A small contrastive audio-text model, trained from scratch: text encoder width 320, text encoder layers 10.
Rows from expert 1 of block 3 of the audio encoder, named by matrix and row number. Rows with one number belong to one neuron. Each number is 128 + 24 x the weight over its row's rms, rounded and kept within 0 to 255. All counts start at 0. Numbers have three digits each. After the name is the row's rms in percent of the matrix's.
# up: expert up (encoder.blocks.3.mlp.up, 4x64x128), inputs 0-127
# down: expert down (encoder.blocks.3.mlp.down, 4x128x64, transposed), outputs 0-127
up.39 080:169128128128128128160168166128167128155089128128128128128118075128099128128128216155128128128128179097128128128128128150176088128128128128128128128095128128128029054128128128128128167151128128128128128128078128128128128128151128128128093128128128128128098128128128128128128128176128128075128128128092154128128187115128128128128128128184128178128092128162128128128128128088128128128128
down.39 086:063128128128128128128078143128128063128206128128194128173128128128128128091128128128128128128174128058128160095073128164112128128128114128128183128093087128128128128128128128128128128128128128128128128128128128128148071128128172128128128128128128128128128128127128128128128128128128110128128146128128128128099189128128058128128128128096155128092128128069128184128156128128128128079128
up.40 070:208128128128128128128128128128093090128128128085128128128110130128128150128128128128128128162128079128107183128128128128128128128128128176128128128128128128128128128128128128128090128165128128190128128128128152128128213068128128128090128128128128128067075128128128128128095128128128128128128066128233128128128128128128128083128128128082173128128128158128188128128128128128128128128128
down.40 066:062128093128128128128128128128128128128128128128128128128128128128128128201128128128128128128128128128202128128150128128158128128128063128128179178165128128166128128076128128174068128128128128179128177128128128115128128128128078128128128128128128128105057128128128049171128128128128127128128128108082128183128065088128128128128128128128128128128128128128128128128128128128074128128128
up.41 091:143128128128149128085128128128098128128128128102101154128128128128128076128128128076128128128128128128128128128162128120128128128128154128128128128170128128128128128128128107154128128128082128128128128128128128128154128128128128255128181128128128128128128128128128128128076128128128164197162128128128128128128085128128128128128069128128128128161128030128128076128128128164128128187128
down.41 081:128128128128200128204128128170128128128128128183128173105128128036128128138128128097128128128128128219128128163128128128170128128128128128128128128128128102153128128108128087128128128128112128128128128128128158145128170109128128213171128128128128128128128128128128128076128092128128128128128128084128088128128128128128128128128128128128128104051128128177128128128128128128128128172128
up.42 100:128128128162121128128175148128128128100176128128128128065173113128128128128128128128128128128128128177128128128091128128169128128128128156128128156128100128169128176128128128128128138128128128128128128128110179077098128150128128239128128128128085194176073128128128128128128034128124128061102128128128128128128128128128128128128128128128177149128128113128128128096128128128128128128128
down.42 102:104162128082128128128086128093128128128128128136172128158128128128107091128161128128128128128128128128131098128177128100128089128128128128128128128128087128105128128163128128128128128128128128128128128128108188128128128128128128178128128128128128242128128128128128128128128128197128166128186078128128128169128145128128128157128081128128150067176128128184163128163128128128128075128102
up.43 123:140102128128128128128142128128078128128184152080153128128128107093155128128128047128128128144111128153128128128128128098128151074181224143107128171128157128128128128128128128128086115150128128088128128108060128128128128163128128128128128128128128144128115128138162128115096128112128168128128128128216156128069128128128143128128106128164104128097128128159128128128090153128128128128128
down.43 119:088128128128128128128128128128128140128128128147110128128128106128128128165128128128082096128128084189128128114192128070128128128128128079128128128128128128128177113128152128128128128103128128128128128128090105182058176128128128128084128089104128162128113179128128077093128121128128178065128091128075128128128087128128128154128128121170128128128160128128141093185128128128120128082128
up.44 090:128128128174128128128128103128128128082175128066128128068179190128150128230128128128128196128128144128128128128128152128078147128128128128179128120128128128155128128157128176128128175116128128128128128128128149128072126128128128128188170128128128086128128128128128128128128062128128128128128128128128128151128128128128072128128128128168128172128079128128128128128128128128128128128128
down.44 090:128103128128092189100128128128128128150128128121171038128128153128103081093128128128098171143072084128128163128086128128043128128128128100128128128128128128182128128128128128157128128128187128128128128128128128128128128128128128128128128128128128174128128128128128215128128128128128187128128128128128162209128161128128128128128128128128128105128128128128128097128083128128128128128128
up.45 066:093128132128128128097076128128128128128128128128109128128156156128128128120128128069128128128128128128128128128128128161128128174189214128128128128128128128098128128128128128128128128128115128128128089128128128128128128113128128141128128128128070128231128082128128128128128128128128085194164081128128128128128128200128128128128177179128168128128128128128149128050128128128128128128170
down.45 068:128149128128128128128128128128128088128128094128128101128128128128128128128128128128128128128128128128173128230128159128128128180128128141128128128128128103162128174163128128128094087195056128128128128128128222128088128116128128197128128128128128050174128070128173098128128128128098128128128128128128128128128084142128128128128128128128128170128128128169128128128128128128128128128128
up.46 158:170099158128128128128094167110153147146128166076128128177168128115070075095149128177128137128128170119143128128128128114128128098141128105128128175190128142128156128128161128159147128107147095128128128128153128128128172128128128128128075155128128110118128116128128188108109128154128096128128128162148128128167128128161167128090128081128103128128091128086168128176152156128128128128162
down.46 140:128128128128128104170128128128128144082128128128117128057128174128128128128128172158083128155046128128178128148128087105089128128105128160128164104128172128110125128128093096109128128100128128128128168128128128128128165163128081128128128070128114128128167091128104147149128128138128128128161128128118128128180128128128128176128144128128128128151083163165128151128128128128100128073186
up.47 110:128128128148128128152102153128128128128128128128128128128128128159095101128137128128128143128128170100128128128128128177128128128157117087128128128099128128128092189169128163128187214128157128128128128128090128161128089128128128138190128128140128128128153128128128128128128067168105187128128111128092128128101136128128128088190128128173073128171084128185128104105106128128128128128102
down.47 097:128075128128128128128128128128128128102084128182128189128128128058128128100128128128128128128128075063128128128048128176128128128128128128128128128128128128128128128025128103128128128179128094128128128128075128128161106128147128128128128128139128101128074128128104150128117128128128088187128128128128128145059128128128128093128128128098128128128128128128128128128106128094128128168128
up.48 117:169063128128128128102168128128128128128128128103128104128128128160128128128128128128067128128128084189100128139128128128085128128154128128128108167128128101128090094128172210128128128174093073128109128128148128128128128150128128128174170128196107128128128128128102128128074166128160128128128178138111128128128128109128128194175128128143128128128128115128128123128128128128128076128162
down.48 137:128128128128128128128090128093128128183072128128128128128128128128092128170078128128128128112156109128098160128128092128128128058128087128050128128128128093128128128077128164128128128128070128120156128128128128080128128128128128145071128128082128128128099156128128128170128128083180128111128128128128078086128182128170115128081155128141128128128169128128128128128128128128133128172153
up.49 113:128089128128128128148050128134128153128128067180128128128128128128105128128128128128128128128128128178074128128128128128128112128095128095128128128128081128128114213128088128128128128179128128140128128111167088128124216154139128128199099128100128128058128128128128154128128087128128128128128144128128128128111128128163115128186128128075128128152128128159128153128128128128128128128128
down.49 115:128101128086128128128128128113128128128128128128145128159128128128128128206118160085128128128128128128128128128128128079128128128104128128128128087128067128128128128128128102128128128127158056128072071128128083128055170128101128155157128128064128128128128128128128128103128128128128077128089075128128128172149106147128087128128128128162128112128072104136128052128128143128128128132128
up.50 114:144128118128128151128128128128128128175128128075128107128128128128128128128128128112156128151128128128128128102128128128158128128172128128182128146089107128128128086187128128171128091128086071068128128128187108128085158128128106140160169128128144103128128083179128128136115183156128128128128128128195168128128128086150128128128128147128128059128162064105128128104101128128128128116128
down.50 116:128128066093128128128074170128128128128128108128128128128128114128128033128128128128128128079128128068128128128128128156154128071128128128128128128128128128128128128095128128085128128128128128128190128128116098128128078128103128153075128128128128100095128128128070128128128056128040128128128094128128128104147128128170103128074159128128098128128128128128128128128128128101128128128160
up.51 093:111128128128128128077065128097128128155128128128128128128128137128128128128076128128128128089128128128128128128128128128128128128128204128128128128186128128128128197170128156189128128128128128128157152128128128081128128098128128128083071128128128128128109176110128128128158128128152128035175163128128128128128085093128128128128115185128128128128159164128083128139128128128152075128128
down.51 097:128128128128128140093180128151128160128128128098128128128128128128128128128124128128128128128105128232090084244128128128128128128128128103094128128128128128103107128128128128128085128128128101138128128098128166141156153128128128128074128128094215128128128128128128128097185128128145098068103128128156153128128128128142128128128128102163128142128128128097128128128128128128109128091170
up.52 114:128101128128128167203128128198128128092128128093128128128090074128103128162101128070128128128128128143128128128128128128128112128077128180118128101128128044157128128128161128128128128154090128128128128128128128128154128183128071128128128128150177128128110128128128128128128128128128128166128128128128176128128192128146128128128037128128128128128157166093128128144128128128128128128128
down.52 127:082128128128067096128128128070178089193128128128128177128103128147128128128128128183128128128128128088170104128101128128128128089088128184128128128144128128128128103087091128159128128110128148099128156128093128128128128128094101128128085128101128158128128128178128128128159128128128128128128169180128128149128128128128128135128158098128128128128128128128128153089083128128040128135173
up.53 090:128128080128128167128088128128128128128100128155128128128153128128162128128128163151128059128128128128090128128192145128128180128128128128128128150128128177128128085180128128128128128128128128170128054128128064128070128128145090052128128128128165128172128128128128128128128128128128131173107074138128128128128128128128128182128171158128128059128128128128128128128128097128128128128128
down.53 089:128128128128128128128128128128128128128128128061128128128174128128128106128128128128085128128128128128214128128128128128128098128128128128128128086084128128146104128128128128128128059128167128152128038099128107134128128128128128085128128069128128128128069128061128128128128128128095109128128128086128128128128059168128128189128128128128077128128128083177128128128128128128128173128128
up.54 075:085174128174128128128090128128128128128055128161128128128128128128092082128128128155128128128128175128128128128135128153128128128128128128128128128128128128128128053197128188128096128128128128128128128151128128128128080128128128128128128128072128182128128128128128128128178128174128128128128185128128128128128158128128128146128128128202128128128128076182066128128128190128128128128160
down.54 083:128128128031128128128128044128128128128128128128128055128128103128128128128085128128128128141128128095128128128128157128128128128128128128128135128128042128128079128128156076128128128128179128128073083128128191128128128128128115105128128136128128128174128128128156128094128128128074081128128128128167128128090128128128128128128128128128128128128131128128128128167082128128175128083166
up.55 114:128128128128128128153107128128128128128168093128158071167128153128083081128128173128128142093128167128128128128128128109161128087128067128106128128128108128128150152112128128166128144128128128071128128074105107214101184128128128128128128107155074128128066128128128199099128081128128128128128128128128107128184099142128107128116079128117128128128128128128128128128169128128128128128128
down.55 089:165128128128176128088128128128128128128128128128128128080128128128128147128128165128128128064090128128128185128133128128128128112101128071128128076128168128128128077128128128160128128128228128128128128128128128128105128128128188080148128128082079212128128178128128128128128128128128128128128087128149082128128128128128128202128128128128128128148128128128128128128152102141128128157128
up.56 123:175081089128128138184146079178128170128128128128128128128128128128114128128128128128128128128128184128128140087128089128128085128156105081128128128128128128186111089169128128128167153128128128128128128128128128178128151097128084154189128128141128128123107128128098183128107128186128137128128088128128145087128128060128128154128148151128128128128128128113128128128142151050115105128128
down.56 131:128128128112128120045083128090128128128128128128128189128128128128128128165128155128128128128128128077128167069128101128128128085128067128080128128128128128128098106113128128128128128095159128128128128128128104128128128128128128128081176128128128164128128142128128138128128128088128112077175069128128128093128128128128128102092128122128097028128158128128112128128128128107128167128184
up.57 071:128128128128128128128251128128110128102161128128128092128141068128098128128128172128128128128128211128128128128128128128128128098128128184128096128067098139128128094128128154128128128128128128101128128128089087128128107128128128128128160128128128176128061128144128128128128128128128128187128128128057128128077128128128128128128128128128128128163086128128128128128093159093128128128128
down.57 085:128128128128128128128072128128079128128128128128128128128128073128128128112128128128085068128128084128128128054128204128128128195128128128128128128064128128128128115128169128128128128118128092128128128159081128128128128128128128128128128128128128252128128128128128128128128128128128128128189128128128134128128156175128128128128128128132171128128167128183178128138128112128128128128128
up.58 077:128128128128128097128128214128128128128141128083128128128128128128071109128128128052128161128128128128159128128128128128128128128128128128128128128128128128128128128204128128164128175200128087078128214128128169128128128128128128167128128128190128128093067128128128128128128128128128128201128128128128128128128128128128128102128073128128128100128128128128142189128117128128128128128128
down.58 090:128128106128128128185128128174128128058128128144165128128128166128128128128128128128128128128128128174158105188128128128128154128128128128128128090128145128185128128075128128128128128088201128128128195128128128174103128080128089128128128128128128128128167128128128168128128128172128128128128128072128074128128128100128128103128161128128128128128128186128128128171128104128128073189128
up.59 111:128128075128128138195128128168128128081128128128139085128128128128128095128082128128128128128128128163128128090128128150174128128096128128128128128128099193182128128128113128169128128128128157128157128128128128154128128105157162128128128128169128128128096176181128128128142102102128179217090128105128128120148100128116040087128128128128148153128091155128114128128128128139128128128128
down.59 106:128128128128047128067128128078128128183128128128102128195128128177128128128082128128166128139169179068144128128128128152202128101109128143138148128128104128128095128128150128162128128128159128128088113161128128128128109128128128073149161136128146151128128128088128146128107128128147128128128102174128128128128128128093128094128112128128128128128128128128169102128157128128101128204128
up.60 084:099128128099128161128128128128128128136201128128128128128128128128128093128128161104128128146128128128157128128128128152088128128128128128187128128128084045158128102128128128128128128192080128128128128128128128128128175128128128090179128128128176113128043128128128128128128128128128128128128128149128079187128207128128128128078087128128128058128128128128128128128128128169128128128128
down.60 089:128128128062128128128128128183128128068128079101128199128160128128062128128128128128128128096128128128128128128128128128128128147128128128128063128128128128173128128113128128128127128128128070105128100128128089179128128128093128116173128128128128054128128128149128128128128051178128085128128128128128197128120128128186128128101128128128128128128128128128128128155128157152106128128162
up.61 103:139128128128128165128128128222128128053128128128128128099162128128128128128080085110128123128128111154153128107128128128196140128128128179128128128128160128171128128128128179128128156158128128128128128100080128034128152128128128189172128128088128101155128128128128128119118128128128128128102128080128073128128128128128128128128128128174109128079128128128128128156128128128160099128128
down.61 112:128128115128011128128128128128202128203128171128128128168128128128094128128128128128128128128128128076144087128128128128169068112128128180170128128128128128128128118128128128125128128155128128128128166160097128110128128128128128156140077151128152157128090109128128158164128128128171128128128128182128128160088128128128128128164128128090108085128128128128149128128076128128128128128128
up.62 068:156128128128128128191128128128162128159128128128128128128128128128128089128128128128128128071128148128128128128128080171128037128128081128128128128128128128128128063161189128128128128155090128128128128161128128071194157128128128128128128128128128128128128128128128128128128060128128128128128128128128199128128173128128128128087085128128128048128169128097128128138128128081128128128128
down.62 082:128167128128128128128128128128059128076128128128182128128128128128128128128128128128142128128128094072128088128128128128128042128128128128128128155128128128162128128128128128128128128128128111128128128128128128128128128128128128085128128128106143178128164091128128128128149040128063035128128128128128128128170128105128128128128128128128083149128128128128128128128128128058128048128165
up.63 110:128128090128128163128075128255128166015129128128128128156128117128128128128105128128128128137128128188128128128128089128174128128128128128128128128128107128128128165128165128148128128072128128128144128128083128167128128128128128174128128146145128128128128175161128128128148128128128128128096128073160108128128128128128128128128128128128103193128128128128152128128128128128128128128128
down.63 131:128128128085006113099128112071128128252128128149095128173128128167128128128128153128128124128102170128128109128128128128177128128088146163156128128128128134109122106098110128128156128128128128128128128158128128128106128128128174128142128128128113128128128111107128128128128165128128143128106128211140092146128128128128128128128128128128128073128106128128128128128128128128128128148128