Rows from block 6 of the text encoder of a small contrastive audio-text model, named by matrix and row number. Rows with one number belong to one neuron. Each number is 128 + 24 x the weight over its row's rms, rounded and kept within 0 to 255. All counts start at 0. Numbers have three digits each. After the name is the row's rms in percent of the matrix's.
After each neuron's rows are labels from the 100 texts, of 14848, where the neuron reaches its highest value: "tokens" is the input token at the peak. Only what is clearly more common there than usual is listed. The data: short read English sentences (LibriTTS-R). In brackets: how many of the 100.
# fc1: MLP up (text_encoder.blocks.6.mlp.fc1.weight, 960x320), inputs 240-319
# fc2: MLP down (text_encoder.blocks.6.mlp.fc2.weight, 320x960, transposed), outputs 240-319

fc1.214 133:128128128107128128128087195191128083135127143121128095116128099094161098146159128091128128128128128094093167128128128128109148128128128128107128128095073128128094084128128128128128128118136080107156128217159128128128128136128131111128161157
fc2.214 112:148128196128128128128128121128101128128101083128134118128128208072206128128146128116128128118128187188117128128128128128050128128128128128141095144128128121128163165128128080144128086080065110128128105115045128100120128157140164128163128121
tokens: " " (63); "i" (18); "<end>" (9)

fc1.739 155:117136128128128111128128128128128134152128128128128128128170128117128103148128151141128128128128049123072128138128128128128128140149100085128157092108152128146128118102111128100128198128128176128128128128101091128128128128128136128128155128
fc2.739 118:145128169128090128128128075142128154140128128135128110128128128193128128128125143148128128128128128128157128128081109128128128131111129149128128128128128223116180128139030128147128128128096091123128128150131128128128070128128128128128128128
tokens: "e" (29); "a" (22); "h" (10)

fc1.559 172:128128086113102128111167128128150064128160128070128094141074128128128128130128150169093128092128128128141128128152128128128154128128072128090129160128128191128114106128121152064102147128128171121128113128178129078173128085128128128077128065
fc2.559 213:110159177158128128182110133134080128146128153151154156109128128138137170128184087129128128168100128128128128087086135158092066168095132176128120139159128100128124096138094128128139109113124083128128159128060125128127128128137181128128128164
tokens: "r" (24); "t" (20); "c" (18); "h" (10)

fc1.186 144:143128128128128128128132109103115087157106128128128128139128128128128132155128128101112128091128156128149074128125110106086128106163128100140128128148128145145128128128128128152065171185166128100128128128128161128128128128128128128130073082
fc2.186 173:127109126082118156115187099101155131128147162156124128124142128134099128150111128128128128155134159145128135128128101108121160093128146128167128159131128153128108165152156145137151101128104102147122111092129161126149097174154123128128124118
tokens: "s" (54); "e" (39)

fc1.412 105:142169128060093128128128155150128128109139128128128128086128087129171128128128128128128128128128128128113128128093128158128077198128128151128128146085128128074082128128078116128128128128129128066128128199128128068128128128128150128128128124
fc2.412 071:128128106128128128128128128128128180156152128152095151128128117128120136128128128138049128128128128128128063128128128128128128099157128123128128165128128152123170128128141084125108128128121165128087128102128163126147128128186128182128128123
tokens: "e" (45); "a" (21); "y" (9)

fc1.247 143:128115075079128128086129113123128085128128128108128150122128128128128099115137111181098146128109128119128096128093110128128091165182128128100131158123209138128117114128128105092128167128158165097165128128128163083168128128121128128097134086
fc2.247 165:139152126179085128128117163171157128128128111130090128128182128128118128105146128111153081128128101128128186128158128128102145118143128093100115056189085100128172132153121160128137134128101122133128161128140139142172128090147128128148133163
tokens: "s" (33); "i" (19); "r" (17)

fc1.685 093:134128128128128128128128087160101128116128128128128128128128128128128138128125128128128128128128128128128128128056128165128128252190128128128138128128128128128128105128128048128128128128128079128128128128128128128128207105161128128128128128
fc2.685 064:128128128128086128128128090128128148100128128128128128067128103128088132128140128128073186192180159128128128128128128128128128078128128128171122165128128137087183128128128128144067128128132139128128128139128128128128128128128128128128128128
tokens: "t" (18); "o" (15); "l" (14); "r" (9)

fc1.100 178:130128128031128128117128163095128103076128128128128128128170091128128090128128128123128128128088097080027128128102128174128076173128097128128128128061128103128071121128137128128128128128128128083192128131132128103061128128087095128128128128
fc2.100 137:128128128128128128128128128079128128067128120102128128128182160128128128128128128128183128128128128128053128128160162109187152128128128128128098116128128094128155147061128128128128180128128128172128128128128085115128167100093128128128128128
tokens: "e" (20); "i" (20); "a" (14)

fc1.368 096:128128130128128128149128128128118128128128176128128128128138128128117128159128128128128128128119128081128128109128128128098042198128128128128128128134154128128068060128086128064128128139128128090128128128099128080128128128128198128128111128
fc2.368 071:172053128128128097128128115127128136108181103176104171130128121128111146087128128128127087128128128103128091142128111121118128117165143082128128092128118080161128148128164128119167128140142128133128134110117140150128128156160114167128091128
tokens: "i" (15); "a" (15); "s" (14)

fc1.417 128:118128075110164106101181144156141128145179185134128128133128074156128128161171146171111121079128117075160128145106102150128128128155120128103143128119084139128120097159058128099128128127146133128128165147128160097128103128119151083128121142
fc2.417 158:125135172163103143128119096149146155116128128150095136112112169155117128115116128092140128163157128128139155115128110079128166107128166107160131128172147128120203160151149143167128124140105066165128131111128156158165112074147143163164121128
tokens: "e" (37); " " (37); "t" (19)

fc1.605 111:141128128128128128128128120128106110128113128081128128128128128128145128125128128128128113091157128128128128128105128128128124181128128128128128128128128139081128128128128128143106128182128122112128115162128128128128212117128168116104128072
fc2.605 072:134128143128099128106128119128128128072128128138128156128128176128134094081091128132191176128085128128128119170128108117142178096158128134143085128128128128128205172129175128174187128128067128128086128105128128146128128102143080128128128128
tokens: "r" (29); "f" (10); "s" (10); "l" (8)

fc1.43 157:170128128128128128162128105128128145128128128162100128128187128146128147082128145186128128139090128132128128128128128128128094142128090113128128093128128128128128077128128136141098128182121128069085128142128128094164135094128128140128128073
fc2.43 179:128133133131147110129126133134158159128128103108142142139118167094139123094109128160154170151128128161109128180170155128128198094102152119128128130128122091101165182128128139155148118110093167166128128112175140163156128154128127129086128153
tokens: "t" (34); "<end>" (10); "c" (8)

fc1.289 117:128128090128128064128128128119128128165128137128107077128128087128128157128176167128128084057128085115128083128128128130128128128169128104098128092128037164128128105111128128102128160128173128128102134128128128128128128128128095128128128128
fc2.289 080:165128128128128128128128128128191158128075140166128143128128128134128128128128128106128171177128128151128170164155133128128128097128140076128128053128128128128128140128128169116209128112128016128128128128209128170128128128128128155128128110
tokens: "i" (55); "e" (44)

fc1.111 115:120128128138128118128131187116128085128118128128128128143128089128128099160150128128137079099168110057157133128128163113128098171128128128101128055109128128128106128104091128093128167129158157128162166128128108072061128128120128128128128145
fc2.111 122:120156128075128136128095077165141177120121128137089135143118128119128105115100152125089162155179101154140118128109101157128128124163167106122206128125126082126120151149128139128128128151126128154109128115221166176169109128138134170109117128
tokens: "i" (25); "s" (20); "e" (20)

fc1.617 169:128132128128128128108077148153166128128127128099128095057128105108128078128128128147163128106152128128099128128128128128128086157128132128128196116127128128088128128141133059147128155128085156128144168168128164103180108128089164099128128128
fc2.617 167:128131128128128122128184126087181160139134128148116126179120128128132095128128175129128155128128128178128128131133128110094173101133076117104121154128151128128128142167160152128118128150170175112143110128177128128139162168128144128091126128
tokens: "r" (17); "d" (15); "i" (15); "u" (11)

fc1.542 103:128128128128120116128128128128130096128128128128128128143128128128169094128201128128128112128169079101128128128073128120128128190128128128125128109123128128128128128138128128096128157175153128128128140128128128128043175128087128054128128128
fc2.542 081:128157114128128128104113106170131190128128128138090128128093128128128088116062128097121128114160128170128128128128128134128128159128131096128128128148063064128177128113128128142086160145020128128090119110128125128148119128150163121128153083
tokens: "r" (34); "o" (19); "l" (8)

fc1.19 168:128209111104190128096138128144145098128089128128128166090128143153114128128128128128128130083128096128128142128091128142158128128128117135115159128128104175128158105128111115100128133128095101104128128187123128128158128091149128128128139128
fc2.19 180:128128128128115128075128128128118128128153128127138116128097128128128093116128135114101119105128190128159077169135128128128117122147128135089128116128065109109173139139129117185116128117102157128059128117198128117148078128128103119087128138
tokens: "r" (45); "i" (15); "y" (10); "u" (8)

fc1.573 123:128128128123128133128128156105128082128128128101128088149128128128128095151185128126118128128128090119146090128128129092128128153156128128128128092102095128128091124128128140086120177155165177128157153128128128076075239123123096096128128128
fc2.573 134:128151110103128140139098074187146196128128143159116109147087128105078128086073135135124170128176122157134144136139118150128128126152138109128201128149128092121128154117142114128128128143095128162100117109189129188167112128163128154128128127
tokens: "s" (47); "i" (22); "e" (22)

fc1.514 084:171172088097158097105128149162128106128128128111104128120128110128128116128153151128128128128128110128096115128128128165171101170128077128106152092101128157128114057128116128105128153153128128068163128179140121128105157104128128074094128109
fc2.514 066:128127096081152116109126162159128093139123114100128109142128102150128106152144155096150145106128102097121129128122153168155095158128112128118134103097128128128062076131110128110120164144153128091128128157172107128095128110105135079121141111
tokens: "e" (46); "i" (25); "a" (20)

fc1.652 146:128128108128159112128128103128105158128128128128128128128128128128128100058107141168161128073128120128158097128128128166128105172128106128128128100095132128109162128112128128128128131169082139128116118150128114128177128128128129128128128117
fc2.652 127:128184128149116128166128094145151128157116128128138128128170184128116128117128150204192135074062128139128128128097128128132128170100127128146128128128128191128177155128074175128122128168108122170128160128144117118139138128124128128151128089
tokens: "i" (24); "e" (21); "r" (13)

fc1.241 163:128112113093128128079126199128145100078182128135094128125137128128136114128110149128128128128129084097128128128173128128128128112128047097078136089128118128135104128138128128103128150128101128128149166160128128128128128128128070128128128128
fc2.241 148:162089128128128128128149088128059075097144135114171128120113128077128128136112128128128128102165168137156067128094128137127128126147128169128128185128086146119097128128159078143127124113128128081144128128128142128128128128140128128083111087
tokens: "i" (37); "h" (22)

fc1.710 175:152128147128142128128128128128128128123128128128128105128128128144128128092128128133128152202139128153055128128145128128109128128128128128128128095128194148128128093108128131128128151151128128128128128175128101156042128080128141128157128128
fc2.710 180:128128116125128128128125138128093128141128128128157131128113128171128169128132128184128133128110152089128178128102128166128128134108128152132112143128081124128128106152068147128128094128128128128087128128132139083141087157141138104128128154
tokens: "e" (51); "n" (26); "y" (9)

fc1.648 156:128128046070128128092118106128135095128128128128128128111128128128128113108128128183128159102128127128128080128102117128128128158128128128128148128128187126128128117147128089106095166128139180105153125128128128079183128128103153128091128081
fc2.648 171:128127128171128122137108156159152130128150108138068128128128150128129128107164184101128063128135107128133140127176128100105128128128126073128114070183128110135137130141151151128131128128128123143075149134128143131128178109145118128136128156
tokens: "s" (67); "r" (29)

fc1.766 183:128196155146165128128138174169128128128099128128106128157058128128128128128198143072155093128141128128128161093128128128128128138116110128128128039128114128128146128128122147128176128148148100128174204145128104108090110069128128120128128128
fc2.766 205:128128107156128128099128128128176094070128096127081091130128130100119102128088128128173107094140128124128128144151099043136128093157128092128128128140083142128131151128167128128171153130113112147101148097207145111128128083135088148133092086
tokens: "o" (72); "u" (10)

fc1.460 177:128128095062155128128055128128128128128128178128082128126128109077199128128128128128100151128120110148138128128124154128128128144159128128084137128085092128107094128128157116128128142128128134112128117153156128128128128122128128132066128091
fc2.460 189:128102128161128128128105128128128103121101128113112199096188136084169128104128127128117100184095142128105125128154128128128126128101128108163074136128128093128128134128185132163176128128128128128153156128061128128128154135128128147128128128
tokens: " " (71); "r" (13)

fc1.370 116:128128128128190128128128128128128134165097128128121079136128128112128052152128130128145133147128047174066089128128128106144128160170114128106128120072128128074128128065128128073128176128136128128128128138128035128067196128097128128128128128
fc2.370 063:139175127128128128128128143128128128128128128138135128128128128128128128128128160128171190197128128128128128147158128177240128128128128108128128128128163128128128128128128128128128166128065128134128128128128128176128164128128128128128128128
tokens: "r" (28); "a" (17); "s" (15)

fc1.0 104:128128128110128128116128166128128128128166135128128128079128090128151128128128128128128113088128128128128186128103128156128054178128128128115128128128128161128080128128128114103156146117092090128128165171128154079128128128128128128128128128
fc2.0 046:128112128128128128128128128113215170128128128128128128216115128128128128128128151128128183128128128128128128128109128128128128128128128128128128208128160128128092128128128128130128128150112128128128083145128153095128081128128128134128128128
tokens: "r" (24); "o" (20); "l" (10); "u" (9)

fc1.631 091:128128128068128125104078183130128116128137168105128128095151138081128111128128174128135128128128128128128128128128169172147128162089098128128128128128081128128128128128128068128103128104128128094128129215128080098128128128101128128073181128
fc2.631 061:128113193204128128128181128128094128128107128141128128170186128176131150128128128117075128161128128076128128140139113128066128117128128128128059128150189128128128128128137128128151128128128128144128148128128136074128128128123128128117128128
tokens: " " (48); "r" (18)

fc1.680 178:158154085077155128081179128128161153157098128105120128113165157149128089159128152128128172128128113128067103172140128128128190128185102082128128099128145158163128128128126128131088128128128128128169128128128114148128128114128128128120156099
fc2.680 211:113159183166128128128133128128128128125128128088128107099106170109128100138127128168152181154113128128088171130128128128128180099057128133128128157167128130095190158162098168145128128128084118160128128130128115124175097131078128102128128131
tokens: " " (62); "l" (15); "'" (8)

fc1.422 116:128128128128128111128128159127128128128128128128128106183128128128128128128128128090128104128128113128113128128168128128128128128128098128128128109128072128128128128114128128128061128164196140128128128166128084128059160128128128107128128128
fc2.422 062:128128128128128128128245128128128128128128092128128166146128137177128128128128156128128119188128128149162128117114105156133128128128128128128128116080147128093128173169128128128128128123128128128128128114128128128128128128201128123128128128
tokens: "i" (28); "o" (13); "y" (11)

fc1.635 164:134117128072128128067196153128141128128128140128128146162053128128128128157180128128109128069128128128128097128128128178197128128125052128090128152128128180123088106152128093107093128128128167100128128128135128068128128146128111128102128097
fc2.635 167:128065085092131179128127145128095115128167128128128137128187128097128128121090080129151128090113170121129065128128128126165128128128128128128128177128112102094127132048147067152128123110076128128130103127114087070146128128101132139100128128
tokens: "t" (80)

fc1.216 129:128118059128157128128128161128128128156128128112092084128128128171128128172163173128137083128145065076130101128128128128192128128182128084102128075104075128146096128101128128090088128128168128128128128128127128128091128123103128128128128128
fc2.216 130:145149165128128094128135122157168151152128126156096142077128128120133142100135155128104128210139128157128176135156141128050128128128175092142176101128124128148183146146128169153128128128106079148128128147128153170128128125152122159128128152
tokens: "i" (100)